From a checkpoint of a small sound classifier.
Model: log mel input, arch vit, norm layernorm, activation gelu, patch size [8, 16], layers 12, width 128.
Rows from block 8 of a small sound classifier, named by matrix and row number. Rows with one number belong to one neuron. Each number is 128 + 32 x the weight over its row's rms, rounded and kept within 0 to 255. All counts start at 0. Numbers have three digits each.
Before each neuron's rows are labels from the 100 clips, of 14848, where the neuron reaches its highest value: "top examples" is what is common among them; "band" is the frequency band that holds the peak. Only what is clearly more common there than usual is listed. The data: acted Russian speech (Dusha).
# fc1: MLP up (model.blocks.8.mlp.fc1.weight, 768x128), inputs 0-127
# fc2: MLP down (model.blocks.8.mlp.fc2.weight, 128x768, transposed), outputs 0-127

top examples: emotion: positive
band: 500 to 1000 Hz
fc1.756:128073128128128128128128128128128128128128128128128128128000128128115128128128144128114128128128128201128039128128128128128128128128174070124101128128128128255128128134128128067128128128128128167031128128128128128122128128128128128128128128128128128055128115128158128109128128128082128128128128128128128128128128128128223128128176130065128128128128099128128151066128128128128169128128
fc2.756:128128128128128128128076128128128128159000128128128128128210128128082128178128128128099128128128128128128128151128128128153128128102128128128110128128128128073128143128128128255128128244128128128128128128128128128128128082128128128128128064225128166128128160117078128128128128166075060119128123128234128128128072108128128128128128126128128128133160128074128195090128128128128094128128

top examples: emotion: neutral
band: 500 to 1000 Hz
fc1.34:128128135128128128128070128128128128128008128128128137128128126128128075128128085128128045128070183182186128128227128046128128128128128154198128128151128128128167128128037128187128204128128128097128128128128069192128059128089128128098128128112128128128128140128128128128128148063081118128128128149128166128175165128064128128128128128176128196128128128128128128128066128128128128188128
fc2.34:128158128128128128128145128128195128155022128128128014113128128128128118128128176128128128128128179128095128105214128128128088128128097128128128128128128128239187128128128128128183128128128108128128094128080128165112128161197064128128207128128109049128128128128128128128065142128130128184128128119128171128128128128128128128128189029128128122128011128128128128128128128128128128128128

top examples: emotion: positive
band: 4000 to 8000 Hz
fc1.237:192128128069128137134128128128128128128128128128128128128128128128000128140128059128128128128128128209128000128128128128128128122128128128128128128128128000128128128128128128128128084128128128128128128128093229128128128131128128128110128128128128128128128128128128128128128128128128128128128128128128128128128128128128128128128128128128128128128048128128128128128128128098128128202128
fc2.237:128128128128128128128128128128128128128128128128128128149128128030206128172128255128128128128128128128128128000128128128192128039128128128128128128174128128187128128136128128128128128128128220128128128222128128128128128150128128128128128128128128128128128128128128128128128128128164128128128128183128128128128128131000151128128128128128134022128128128125128128128128128128128128128128

top examples: emotion: neutral
band: 500 to 1000 Hz; 1000 to 2000 Hz
fc1.250:128128178190128128128143128128128128128128121128128128128128108128130114128128060128128128167128128188207167195128168000128088128081128194128128128128223128128128128128053069128128128114128128128089128128128125214128128128114128128128128128079128128128128096077021128128176150118087136128128103128128176128128145128072128052128128128128128128128128128128128128128082128031159128128128
fc2.250:128128128123128128128128128128080128184121128128128128251128182126128128128128228128128128128128128133128128128187128251172064128196057128128128128128129128161128161128128128152128128128128058128128128128128128128128071128128177128128208128128103128128128128128128128175043127128128128128128128128128241128128128128140151128128128069128128128191058128210156137128128128128128129128128

top examples: emotion: angry
band: 4000 to 8000 Hz
fc1.754:128128158128154128128071128128128128082130128128128128111128088128050128110128089128128144128128128128037057128148128128128150128165128219128196128128128128128128155050128128128170128061128100128128128141128128189128128128128072128128128128128128128048128128078128128128128128094076063128128128128128103128128128128113177128164128239186149232073181128171128094128128128140166128128204
fc2.754:128128128158128110128072128106128128128128128128128128197128116164112089122091138137104156128128078108128128068063128128143128128128212128128016128168128128080147128128075128113120128112128161157166046128128169210128218128098142177128128128128128155087176235128065112114095128095128128156128109057128160118128151128128108128128107045128128128200099128175128135128128128128128135128130

top examples: emotion: neutral
band: 250 to 500 Hz
fc1.584:128128130128128128128134205128128128059110098128128037128128093128128128128128128090128034128154117128128128128128217068128103128128128183194128128128164157128167128128047128128145225128128128117128128109128149188128108170128128128128128137159128128128128154128128128128143166128073113128128128157068128128128175128035128128128128128234128170128128111128128128128075128009128128128128
fc2.584:229128128128128128128165128128124147182061128128128128215128128128138140128126128128128128128128128128128128119128128128159081128128045128128242128128128128128202128128186128128093128128128128128128100128145128128128128138128066128128128128128118128069128128128128128128000183183128128200128128133128128128141128128152128128138128055128128128182024128128128074128128128128128128128129

top examples: emotion: angry
band: 500 to 1000 Hz
fc1.355:088128166128128128196128128128128166031128128128128128138128128128128128241128191128146128128128169167128128128128219031128103128067162217128128169128128128128128128128065128128128128108185057083128128128143092128106128113128128128128128128128095099128165128185128128128142128126137128163212155128144128107128128132088098128128051128128055128128104128128052128128128128128142066090134
fc2.355:128128065128128128128128128128128128116128000128128127252128180128128141128128128128144128128095073128124128128128128128128128128128128140168128128128128128128167095128128021128128128128128128202076128128115226128128128096128128166128148128128128138128128085128128128128128227128128128253128128128099128128128128128134044145128151091128128128128128128128128128167128128072128128220128

top examples: emotion: neutral
band: 0 to 250 Hz
fc1.688:122128083128128128169128128128142128128128128128128128128128128112082128165128080128128128128009167161150144136165161128095116128128128128128128128102128128128128128128039128096128128161128128066128128128128101128128128175051128128123128128143105128128128128222179128164144128128128187128128153203042132128128163110128128128007051185128128189066128078085128128128050128128080128128128
fc2.688:128128080128165128248128128111128128128128144128128128225128226124128128097128255128182128128147128137117128128185128128128084128128104128077207128128128128128128128128128128128128128128128085128128128169128128128128128128153175128128128058128128058128128129128128180128128206128099128128128212128128128128128112128072128128039128128128128128128128213128104128128128126128128128128128

top examples: emotion: neutral
band: 0 to 250 Hz; 250 to 500 Hz
fc1.457:128096097128079128128135128128128128128128128222160128128128048128128128128250045128128128128128191172190128128128171046128098128128128128086128128128144187128132128128069045128128128128188128156128128128128128128128057128128195128128128128060128128128090119097128128128170178051128129128128128196128147128093128128112128128081128128128128160128109128128128128211057128128128128128128
fc2.457:128128128128128128128064000174223068147128128118128128168128128128128152128128255128128128128110128150128128140128056128113041128149116128092128128128128128057128128128128210128128128128128130128128128128128047128128128139156115062128128128128128128128128128128128103128130122128128128128146128128128128197039072128132128128128128128128201152128128128128128128123119128128128128128128