config = dict(
    n_mels=64,
    targets=['emotion'],
    bias='all',
    inner_norm=False,
)
Rows from block 6 of a small sound classifier, named by matrix and row number. Rows with one number belong to one neuron. Each number is 500 + 50 x the weight over its row's rms, rounded and kept within 0 to 999. All counts start at 0. Numbers have three digits each.
After each neuron's rows are labels from the 100 clips, of 14848, where the neuron reaches its highest value: "top examples" is what is common among them; "peak in band" is the frequency band that holds the peak. Only what is clearly more common there than usual is listed. The data: acted Russian speech (Dusha). In brackets: how many of the 100.
# fc1: MLP up (model.blocks.6.mlp.fc1.weight, 768x128), inputs 0-127
# fc2: MLP down (model.blocks.6.mlp.fc2.weight, 128x768, transposed), outputs 0-127

fc1.716:456500500500544574518612602438487500563335544500500514500500500500500500500570500500500540500422500453500500500500500413500500500500500462526500500368583402517500500515550500500548500500507500500500640500479500492575570500500500500500463500500560500664500453500500544500492500508577500299574500500398413489500500500500500500500500500500533397500530500500611587565401500512500555500500
fc2.716:412623500541535500485369566500453556500500444500500500500500500520500500500500500500515588464500500493547640500500500495500500510500500431500375522500500523500393500500500500482419407500500389500362500500500500500500471425401500611500500500500500505500582500544465500514619481623500493500500330454500500513636500395530500500500571500500500421500516500500500500500607500500500513500500
top examples: emotion: positive (39)
peak in band: 0 to 250 Hz (96)

fc1.660:519500561500636565553514624500465500530369691500500500500500500500451500500577500500500500500500500500481500500500501390500500500500500538500500453383588451609500500451512513500574500500450500500500664500460500500496500500500500500500500500500535489616500500500504500538500500479578500500500500602427334497500443500500500500406500453500500441500624500511500500500418500527500525500610
fc2.660:455569500578592499408328568554417500500500500516475500442500500393500500500500553500525591498500588526500500574500485534500500543500489410473412500500500532478478500500500500468483460500500469449500500500500500674500538397444431541500449500492500557500544486500500491435486578575509500500500419500500543500585500396615500500500500500500551391500483500500500500353500387500605473500500
top examples: emotion: positive (40)
peak in band: 250 to 500 Hz (91)

fc1.489:500500548500456500500360500500574500526404500624500500556500500344444500561500506621551500500531615500500554500500500500500404500500468500500417497500500551500500500500436500500480500500500500500564591482570354540453441500500418500480500500477500413576500571500500309460500515507374399500500500523500391500494500500440500500500500500500500500500617500500500479456500500441500500500500
fc2.489:500500385500419500500500500500454500647500467500500500500442537500509500500300500500490500584500497500500500500500483500500500500500500504678500500500417418500500493602500500500500500500566500500569636500500571531501500500518500500500486500392500517500500500500500500500367435500630500500493419500500501514500500378543500500565500502500500500500500500402500596500500500632565581500412
top examples: emotion: neutral (65)
peak in band: 0 to 250 Hz (100)

fc1.737:500500500500500462500500510446500500548500500579500437500500532500475500500500510500596506500512500500500500500500500500500500500614500500500518500500500500547500500545500500500482500500500500500500597500500562500518500502430373596393540500500581468651500536500500500500450500500534402458500500530270458500508633406490307500500500500401548483405474500535500623500500500390500500500500
fc2.737:406634454500500500528546500500494504500500452500441500500568420500500460500500613555500500500450500586500584357436500500500500500500493500500418606500500608500500465500500478469500412500496500500415451500500545569500500500464500555500500500500421500517500500500500500500500443673505668500500500500500500500616603509519500431500416500500483376529500500500500444500633422500500500437500
top examples: emotion: angry (53)
peak in band: 0 to 250 Hz (99)

fc1.5:500500500500450500500500500500500500500500500531500500500500500500349500500500500500500500500500500500445500500500500500500500500500550500522500565742386500600500500500500500500500500444592500560500500500500500500500500500500318642603500500500500500503473500500500500500518465500500500500500500500536500644402500500500500538490774500500500500500500500500500500521500500436587500500500
fc2.5:500399352500500457500668500500500584500500500500500500500500586500500500554500500500498500500500500446500500570500500586354500395519500525442500500500500500500500500500500500500500500500475500500500524500547626500500500500508498500500500500500615453500500500500500500500534500500500417464500500500500445500500451517500510500646297500500485500500500432405366667500500375500500500500469
top examples: emotion: angry (45)
peak in band: 0 to 250 Hz (91)

fc1.602:500500500525516500575500545445500500500445500500500566500500500500500500652469509500554491500500623500500500544500500500500500500500500500500500500500611479436452500500500500462532500500500474515500630500500532440500500500432575500471378500500681428629500500500599545500577500500500336413574415500500386532462500448545500500500641500500500500500491500503365500500500409500478500500500
fc2.602:500446365555517594500500649500583660500500371582500475544460469525500471421339500500416473491500500500500500441500500500500645551500500500500500500500500500500617643500500500500498500500465500500500500346500633500500542519500500500500500500500500563500544503500487449462398500500500500500500500500472500500531535500500500500500500384500500500500500469500500530500603500439465500469517
top examples: emotion: angry (40)
peak in band: 0 to 250 Hz (100)

fc1.544:500500500500500500500500500500500500575500500500500551500500604500500500688516568500500500500500658500500585500613497500532500500500500633500500500500500430500500500432317500500398624500593500500500500500534489500589469500500496500500500377500500502538500500608500500462500511402348500500500500500500500535500545500500500500375500500500500500500500500500500523500500500500500458604381
fc2.544:500500431578500500500500500500500500500500500500500526391500728378500474569500500441500500500474500500500500500500500500500500500500500500578500500500500500500500500500500555433500500500500500500500500354500500410500500793500500500500500426500500500473500500500500500500500500500500500500500500500500539622500399500476500500476626500500363500500500554402500419500500500500521500552500
top examples: emotion: angry (40)
peak in band: 0 to 250 Hz (100)

fc1.17:500500500500571687500500529500500500512500500500500500490495500380533500408500500380606565500500500500500407500500500551508500634612592510526500500500513506507500500500500550500500500500500500451500585500571423498500500500500500500512500500500703446500500535414541500500500500500500500444500382500500472632663500500500500500500500500500516500456624500500500500372500500500500500492500
fc2.17:500500500500495500500439373500500445500500472500500500500500620563500500500510500500485500500500500500534500500493465500500500500500500500500500516556448500500500500500500506500500500500463489500738500500500500500500427436500318311628500470500536482500500506500481500500408526500500500651362504500600599500500500500500500654500500500500500547500373500500485500500508500500500500500500
top examples: emotion: positive (40)
peak in band: 0 to 250 Hz (59); 250 to 500 Hz (41)

fc1.632:339500500500500500500500500500500500500500500500500500500500500500500475500500621104500500500500500790500500500500500500500500500500500500500500500500540500500500500500500500500500500500500500500500500500500535500500500500500500500500500500500500500500500500500500500500500500500500500500500500500500419500500500500500500500500469500500500500500500500500533500500500500663500500500500
fc2.632:500500500500500500500500449500500648500500500500500500500416500500500500500500500500500500500500500538500500781500500500500239500500500500500351500500500500500500500500385500500500500500500500500500500500500500522500500500500500500500502500500500500500500690500500500270500500500500500500500500500500500500500500500500500500500500500500500500429500437427500500500500500500500500523500
top examples: emotion: angry (40)
peak in band: 0 to 250 Hz (57); 250 to 500 Hz (41)

fc1.611:500500500500500500500500500449500500500500500500500551540539390556500411415339500500499500500267500500500500463500549500468500500529576500656500540500500506498500500631500572500500500500500453504500410500632500500500500423500500500485500500377395510516500450500500500500572500500500456557462392500500500466500665500500500472500500582415500500464467500423500500500500500500500559500500
fc2.611:491500537500437500620500500500500500500500454398497500352500489599500500500500533500563470473601500449500500500431457500500500371500500500500518537500500500627500500500500452500577501500522500500560597500500500500500500500401398500627500500500500454500500500500500500500500412500589616500500594500585466374500338500500627500500500500546587547500450500500392500500500500565500500500500
top examples: emotion: positive (50)
peak in band: 0 to 250 Hz (80)

fc1.478:417500500500500500572500500500500500500500392500358500500500500500500474500500463500500500500500511546500500500500569500500386500500500500500500500500500404500500500500500398500500500500589502500432500500500500500500500500500500498595500500500500500500500500500500500470638500500518500500632500500665500500362500500500500500500819500500500500500500500500500500500500466500661500500500
fc2.478:500500410500560723500500500500705680518490500500500692500500500500500500500500500500493500500500500500500580500500500500500500512538500500500500500422500500500500524500500500500500500500500500500615392500500500377500500476506500500500500448500500538500500327500500500500500603500554383431500500500477500500500489500500500500500500500500500500500500386500500606500500500500525492500480
top examples: emotion: angry (42)
peak in band: 0 to 250 Hz (92)

fc1.525:500500500500500469500500599390455500555500500578439500500500444500478500500500454500546623500500500500500500500409500500500500500500500500500497500462520500564500500560502528500500500500500500428341539500500500500471500500500608500393634500500542500599500495500500500500578500500538374452500500635332348500384606500518500500500500500500500401500547500373500580500500500500500500500500
fc2.525:465512500500500500534546500500587601513500460500487500501511503500500500694500618475500500500500589500500500445480500683500500500500407500500453500526500499500577448527500457423500500500526421500500367500500586666500500500500610559452500500500465500505514500500500500500500504569577618449584489500491500519500500490500500438500583500500423405513500500500500491500608397500500480415500
top examples: emotion: positive (40)
peak in band: 0 to 250 Hz (100)

fc1.757:500500452500500500503500500500450500500500500430500500472500500500500500609500500500552500500500567500500500500699500500500500500421358628470500500500643500389500500500394500500414635465520403500500500500521506500500355500596500500500500500476500500500500500626500500500500500440500568471500448500500500552392500649324500500500500490500500500500500500500500500500500500500500500500500
fc2.757:500387500500500500500500422500500500500306500500500500500500626426500500500359553500538509499500500500500400500500500500533500565500500440518587500500500500573461500500500500500469500500500500544464500404572500355500500616500500500500505426500500578500500500585585500500476600500500625500500500500500500500500500500500270500472500500500500500572500500363500500500476500500500500500477
top examples: emotion: sad (71)
peak in band: 0 to 250 Hz (100)

fc1.12:418551549500395500626500500500500500500500500500500500500500500500540561500642344500517433500500500500500500640500612500500500500500500500500373634500500500500500548500500500500500538500608369500651500500524470500500476500500500500688500500500500432500500470500500434500571500500492500500500500500500500614440500500527500500451484500500500500500500500573432500500584500500616500500549
fc2.12:454469518334500500500500500500409435533500500500500500686430500500500500500500500500556500462490500500500500500500500500500412500329500500430500500337520356500500491612500500660493500500500531500500500587500500437500500414500472500500500500500500496500500343500500574500513540500500385500500500500500500500500500500500500530690500500500500500500500500500500470500500500500500500500510
top examples: emotion: neutral (63)
peak in band: 0 to 250 Hz (84)

fc1.166:500500591500500500500500500500500468500500500500500500500611441500500500500660500500500500500500524500526500500500500500500500500500500644500454618478593500500500500500480500500500496500575500440471500500500328500500500500500500563500500500500346500500561500500612569500500500458367500500500597590597500349500500500500500500500500636500500551342475500516500417402500500500506500500468
fc2.166:500512518500479500500500500436548500500500500500500419638500500500597470465500500500553507409500500500505500382559500497532450500533416500486500500550650500451538472522500500534449500500500424500510500500401500553608431500500645500500500601500500495500500629500479589548500595500433500426500500500417500500500525491500430500500449457500357500539500500500500567420500353459469500500378
top examples: emotion: angry (43)
peak in band: 0 to 250 Hz (93)

fc1.256:500500500698569678500500500500500500387547514500500458500500500412500500500500500500556567500451453399533500500450500500500500500500579514500500500500427476500500500500500500500500500500500500406436527465500365386482500500500500571500456363500509469628500500571500427500616500500500500481541483500444585500540500500500373500468500500371500500500500487500555500500500615528500500500450
fc2.256:416500500525500500500358500500500499500500500500482500500500517501500500275500500500548589500500500500462500500398500500500500500639500366452473581500500463500500404500500500500500392470500500500623487500500498500500500500500500500500500500579500450477610500273500500500500436558500500500359511500500500553355500500500570500500500500500500500500522500500569500500500500500500500500500
top examples: emotion: positive (42)
peak in band: 250 to 500 Hz (51); 0 to 250 Hz (42)

fc1.152:500500436500516500560468500500500500364500500500500551500482500500376500500500580500484500500500500500500500496500573500428500576676614589566500500554500378532500500418455500431500475457500500551539500369573500500500500454500500500500500523358500500500500500561500500500504500403397500500500548500603537500500500500417500500461500580500500500356621505500500449462500500500500382432500
fc2.152:500500500500500596500500500407500500425500500584500500563500500500500500500500500454402500500500558518525500452500500500500469500500500544519551500500500500500500500500500500500500500500500417500500500324500500500500500500606500500500500500500500466500500500500302500500500600348500500500500500709500500500292500500500500500500298500556500500541500500500500500500500578500500500500500
top examples: emotion: positive (45)
peak in band: 250 to 500 Hz (77)

fc1.713:500448500500500520500500500500500503500500500500500500405568445500478500500623499516500500555500428500512459500458500500500500612489500587500467500496500500500500500500421568450500500500500500443525500500500425500500500500500503525500500442500305500422577500500630500468500622404500500500345529652611500401500500505500647500500500638500500515423549500500500447429500442500500500500541
fc2.713:559517500500522500500500536407555500500500507500512417732500514399598411500400500500541500500500453500532490375587500500482440438438432500439500500500602500334500470530500500525500500500500475500492500500500500587602500581500612500500500500500500464500500605500372517533500508500500493537500500500519500469500611549496500500500500426500500519516500500500500536456500387500500412500500
top examples: emotion: angry (39)
peak in band: 250 to 500 Hz (64)

fc1.183:404500500500500557564500500500500500440499500500500500431613500500500500488500500500500510500500417500500477500500500500500500500500500513500500500500434500500500500323435500500500500500500500462500500500500319500500500500500476500500504500380500500500634476500571500500500500427385500500500482500500622557678500666500500500500500473500500532482629500500500313500500600500500500500545
fc2.183:500500500500500500500500500373502638500500500500500377665500500398500464500595415500534500500500500500480500500526500500500500500500450374500500500500650500376536484500500500500500500500500463500500500500500603500500567534387500500500437500500500503500500570500325500500500481500440401500500600500500561500500647495439519500407500434500500451500500500500500500500500405500500500417500
top examples: emotion: positive (51)
peak in band: 4000 to 8000 Hz (55)

fc1.184:500500500500500500500500500500500500538500500500500500500370500500500500410500500500569500500500500500500500500512500536450500500500500610670598500534500457500500500596500500500500509500500360414500546500649341500500449340500500523500500500313501500500424475500482500500500529363500407500609402500500500564544500593468500511500500519500489466472564500500500500500500500542500500465500
fc2.184:500500394500504500500500457500500500500500546417541500500500613500500522500500692500518480536500500500528500500500475398500500479500500500500671440500500500500632500500500543500607523500466500567562500500500523500500500585500500311724500500500500474500500500488500500477500558500500500500500632500493500412500500500500620500500500500500500500500426500500427500500500500551500500471421
top examples: emotion: positive (59)
peak in band: 0 to 250 Hz (82)

fc1.313:500500500500500500500500500500500500500500500500551500500500674500500500500500587500500500500500500500495311500500500500423500500465500500547500500367500500500500500500500500500397500447500500448500500500500500500500500365527500500500500500500500500500404500500500500500500500500500500500465500507619500500500500626500500543260524500232500500418500500500500500500500500500500500500552
fc2.313:500314432500500432500500495500500499500500500595500500500500466500500500614500500500500500500500500500445395500500500391500500639500500491500500500413540500500500500500500500500500500500500500500479626500348436569525500359539500500268500405500500500500500573539500500494538500576500500511500500500500467500500500500500476471500467500443500500500392523500500547566468500500362500500573
top examples: emotion: angry (43)
peak in band: 4000 to 8000 Hz (92)

fc1.65:458500500591500500500500500496500500612500500551500500500500497500500500500500500709500500500536443468468500500500646500500500500500500500500500500460409500500500500507500500482500500500567500500500721447445500478500500500500500500637533500500500500500500500500395500500528500500500376500500394457500346639500500550500500500508466500500500500500500523500500500500511500325500622500500
fc2.65:500500500500500500500500500500500500500500500500500500500324500500500500500500500363500500500443500478500500517500500500523765500500500500478500500351500500297500500500500476500500500500500500500500500500500500500500500485437604564500500500500618500552500500500509500500500500500381342500500500500500500500500729539500500500500494500500500500500500500500500500546500500500500500500500
top examples: emotion: neutral (63)
peak in band: 0 to 250 Hz (92)

fc1.639:500500500614500500500500500500500500500500500627500464500500500500498500438500500500500344500500500500500348500500500500500500500500500500494354500500525500500500500500464500317500679500500500500500500364500540500500500500500500500636500702500500500500358533500500500500500500547500603500500500500500500644500500500500500500500500500500565453500500500500500500500405500500500500500500
fc2.639:500527500432500500500500500500467500625450500591500500590500402500634500500500500500500500500500500500500500500500500352500500500285500429500500500500377500500500500627616500500530500500500500500500500500500500500500500320500500500500500500500602500500500500274383500500500500620500500500500472500500500500500500500500574500500500500500500500500500500500500500500500433500500500500500
top examples: emotion: neutral (74)
peak in band: 4000 to 8000 Hz (69)

fc1.421:500500491553500496500554500477500500500500500500500500605500500493373500500500500397617542500500539500500485533500500500500500500606500500488500500500500500493424500500500500500500422546500500454507500500500500500500500473500500713382500500500548440593500459500500500500609500500514500449500462694523500556710500500500359500500500547413500500374500500562500500500500500448500500500500
fc2.421:483500500500521500516570500500649500500500413500512418500500464500523500347500513500493500500500500500500500557495462500500500500500500473547500510500500569500500500491587500526500500500499500536600670437594500500500500385500500500484589500469513574531522500500463451397500551332500500432500500500500565664500500613541500500500500500532500436617500587500500500500636500500472500547574
top examples: emotion: angry (44)
peak in band: 0 to 250 Hz (91)

fc1.248:500500500500500500500500455500500500463504500500500534500500490444511500609500500519500500500500500500500500508626500500500500500500408528467380500500500382378500500500341500481448500495489328500500500500575500500590434500500574684500500523500486500500500500474500500500584500568500500500611500500500500591500500500500500500500529606500418500430500483372500369374500500500540451439500
fc2.248:500500500606500525500500519500500500367500500504500500500428500500486500500500500500536467500500500500500336521500500500500500527500500412491525500614474500500500500500500500500500500500500555561500416448500500364420500500632494529500500500579500425500500374500500500424500611500500500500500500500500500500500500589557296500478500500268500500500500599500500550500500532486439500543493
top examples: emotion: sad (75)
peak in band: 0 to 250 Hz (93)

fc1.159:500500500500500445500516557655500500500500500500500500500500500500239370500500500500500471500500500500367500500500500500561500500500500500626500638769563500556500500500500500500500500500500500500588500500500500500500444500500377500500500500500500500500500500500500500500500500500500500500461500500446500500500628494500500500500500500500500644500500500500500500500500500500500500500500
fc2.159:500473457500500416500344500500500500500500500500500500500500553500464500500500500591500500500500500500500500500500500500495500448500500497500500500500500500500500590590630500500500500500428517500500500500500500645500500706390500536500500500500500500500500500500500500427431268464499500500500500500500500500500500481500533500500397500500648500500500500500466727500500538500537500472500
top examples: emotion: angry (39)
peak in band: 4000 to 8000 Hz (88)

fc1.742:500500500500521500500386641382500500539361500593500500500500446500502500500500533500500678500454500500500500500546500500500500500500500500500620500500496500500500500613500500503472549500500488500403556500500500500500606500500500409500601500500558357540500479500500500461500500605500459430500500466329412479586578500500500479452500500431569500500632500500557531500500500500500500500500
fc2.742:468578516500500500500533532507425481500381494500484441491494621500500500641500647468500537452500541438500500463437500600500500500400515500500476500500500468464475363457466500409500461500453524500500423500500547569500500500500497444500500456500482500540570500500500500500450500722603567500500500510500500500500454440593500500500432500500481414542338500500500574500555500500500500462500
top examples: emotion: positive (46)
peak in band: 0 to 250 Hz (93)

fc1.249:500500500500500500500500500500500604500500526500500500500569456500476500500500500500715500500307500500504500500502500500500400500471500500500500500500500621500500500500500500413500500595500324500500500500594500500689500500500500500632500509500500500500500500500500500500473565500500546500500500500537500500500500465452616500500590500500500500500443500446500360500630500500500568453500
fc2.249:500500579500500500500688500500276500500500500500500500500431500500500500500500276500377500500500505500500500500500500500500500580500500500500503500500500500500500500500500500500709500500500500500464500500500500500500500500500500500500500500500500601500500438500500583500500353500500500500500500500523541500674500500528500500500500500446500500388500500500576500529500594500500500500500
top examples: emotion: angry (41)
peak in band: 250 to 500 Hz (53)

fc1.176:500500525500500500500500530500500500500500500533478500500500500522500501500500500506646500500537561500603500501500500515500446500530500500390500500500627500461500500500500500500500500500500385500500500500716340500500500500500500550602572500500500392500500500500500524417385500720507500500500392500492500500500500520500557500500500500500500398500500500502408500366500500500407496500500
fc2.176:500500411500500500500591412381405636457500500500500500769500500500500335500500500500500500500500500500500500512500500500500430500364500500500495500500500500500500500484448500500433500500500500496500500500484500500500500500500500500500500500408500539500500500500500500500500500605500500557500500482369500500500500500500500500635500500500500500500356500500500513500391500500500500500329
top examples: emotion: sad (63)
peak in band: 0 to 250 Hz (80)

fc1.728:500500500500500500500500500500539500500465500557500500500500470500500500500500577500515534500590500500500482500541500500500500352557396500500500388500500438500500500563553500500521571500500374500375500500500500500460451500500557500495500543638620339609475500500500500500500443601500500421500411500500296500475500500500500500500500474399441500500500611500418506539500500500496500500381
fc2.728:500500500483558500500500500500519500500500470500486371663500500477500368500383500500555500505322500500500500500497467500624332565500500500574500558500500500426575500526457479500432500500396541500391458507500500438500500587500600500433500476500500488500500500583524548500500665440498500500500500500500500500500500498500447500416500470537500511500500494446500373559500500500500500500473
top examples: emotion: sad (65)
peak in band: 0 to 250 Hz (93)

fc1.196:500500500558500579500500499500500500500500500656500473500500500345500462500500543500515474538500474465500625500500500500500500500630500500500500500500500424639500499500468500500500500500500577369448655500500500500330549500500500567500482565500619500600500500500500448500581500500500500500485441500500363500538499500383500500500500500398500500466595500500559500500465447462500500500433
fc2.196:460500500465537500500500500366500500633500471444495500500500500496500402500313460500479535500500500500504500500422500500500500500475500500661355551500500548500500409500543500490394483500500500500500631591581500500644494500500500500375500500437500569561572590500500558500454413494500500500500525500500500462569500500559470500555500500500500500500500454500370500500578500500500469500500
top examples: emotion: neutral (67)
peak in band: 0 to 250 Hz (97)

fc1.581:500478441500500500500500500500500500483500500500500500500443500492406500499362500500500500500500500510500500508500500500386500602500500500592500500613348397500500500500500500500444519500500500467345491500701421463454540366500500500500522500494583500544500436500500500500528500500500500500500331500500500566500500620500500544500500575500500500397528533447500500371500525500454441500500
fc2.581:456393391500468437522500500500651578500509379500454332500500541574500500391500500500614500516500500500500500500500511500500500421500500500500522564500500459500500500500500386500500500500553500547659524422500500451654439500500481411560586500500500454500500500443500435590476652504500500500500531500500500500500500500603500525500500500499500500437500543500431500500500500584500500500500
top examples: emotion: positive (41)
peak in band: 0 to 250 Hz (85)

fc1.213:500366478500500586575517500500500500403447500483500519500547575500500527695500500500596500500500500500405421500500500500500500500500525523574500541500471506500486531374418500527500500500500609405412500542500400500500500500500500416500500355500488414500574471500591500500500500437381500500500500500500500500568500663528500500500500433500500521431500500493500366497500522500500459500500
fc2.213:500500500500490418500377586500500525500500431565500500516500433500500578512623529500551460500500500567501500500500500500500500500500500500500500500473500500500500500500651390500500500500526496567500432500484500510500443599459572500500420500660470480401500564500474500500500483500500500503500625500426571500500605500515519500349500324356477467500500500500563500500606548500500500513500
top examples: emotion: angry (49)
peak in band: 0 to 250 Hz (68); 250 to 500 Hz (30)

fc1.191:500500500500500500500426500500500500500500451500500500500592500323390500500500500500500500500500500500337500500500500500500500500500500500500638500500500500532500538350498500565500480500500500500630500500500500500500500500500349500500500500500500500428500500500500500582500500544500500500315500500500500500500500674500581500500500595500500687500610500500561500500500500500500500500500
fc2.191:500500500500500382500500500500563495415500500500500500500500500500561500459500500500455500500500500378500500500500500409500626500500500500500500500500500604457601500500500500587500500500500500500500500500304500794500500500500500500500500433500500500500500500492500500500358360500468500500500500446441500500500500500500500500500500500500500500500500500500632500500500500346500500500507
top examples: emotion: angry (38)
peak in band: 4000 to 8000 Hz (72)

fc1.170:497500500680500500500500500500500500552500507500562603500500619500367500676500500500505500500500574541500500500645500500500500500500500624500500500500596500397500500421325602500407500500554376500500500500598500500500419500531500500500500500500500500500500500500462500500500549478500500500500500500500500500500538500437500500500500500500403500500500500500380500362500500500505500500500
fc2.170:500451425558500582500599500447500500500308500500500500500411609405500500500500500500500500500498500500500500500500500500367500500543500500500500500566500500575500500500500500500500500457500500500500500417500500320500500500631446470500500500500500524500500500500500500371500524500500500503433500500500500500500421548500323500500500500411364500500500633500500500440500492500353500500500
top examples: emotion: sad (56)
peak in band: 0 to 250 Hz (99)

fc1.200:500500500500500500500288500500500500466425500500500571500500550451500500682500500506500500500500570500500500500500500500500500500500500500500500500500500500500500472500500500500500530500570500500500500479500500500500500422500365500648500397500500500493455500531500500500500500437290500500650500500500500500514426500406357500500690500500500500500500459500513401500500500500500500500500
fc2.200:500500399500500500479500456500500500500388500500500500352500500558477582517414572504500500500500500500500500572500500500364496461579504500574500500646503500500574500488496500500500500500500500500500500500619544500432500683500486500573580500500500500500500500500500500500541500351500500406500482500500570550500388370500500500500594500420500500588500538349500500500500500500500500449500
top examples: emotion: angry (45)
peak in band: 0 to 250 Hz (98)

fc1.666:500500500500500500500500500688500500500500500500500500500500500500526500228500500747500563500500561500500500500500500574715500586500500500459500500500500500500500500500500500500500500500500500500593500500500500500500500500500500500500500500500500500500500500500500500500500500500500500500700500500542500332500500500500500547500500500500500500500500500500500500500500500500500500500500
fc2.666:500500500500500500500500500500500346500500500500500500500490500500500500500500500500500500500500467500500500500500500500500949547500500500500500500500625500500500500500500500500500500500500500500500500500500500500500500500500479500500500430500500500500500500500500500500409500500500500500500500500500500500265500500500500500500500500500526500500500500520500500500500500500500500500423
top examples: emotion: angry (45)
peak in band: 4000 to 8000 Hz (67)

fc1.332:500500500500500500500476466426500500543500500500500467500500417541475500459500500283624624397500500500500500513500321500500500500500500500500500438410500500500500720521500500500500500603500400500510556536485500500500500440500558500467500500500500500479500394366500500500500621500539500502500495423423500500544500500500438500500500515500500504463414500552500500500500500500500597500500
fc2.332:426500500500462500492500500500500511500500473493429500500500629500500548500500545500475500539507500618500500567446560500500500311500500500500496556500500481593400389441500438448500500500591500500500460379500500530500500500369422500541500500500489491490500500576500500500500463529614605500500500500560500500518401500500500500500500500565500450500412500500519500500500500473500500242500
top examples: emotion: positive (47)
peak in band: 0 to 250 Hz (65)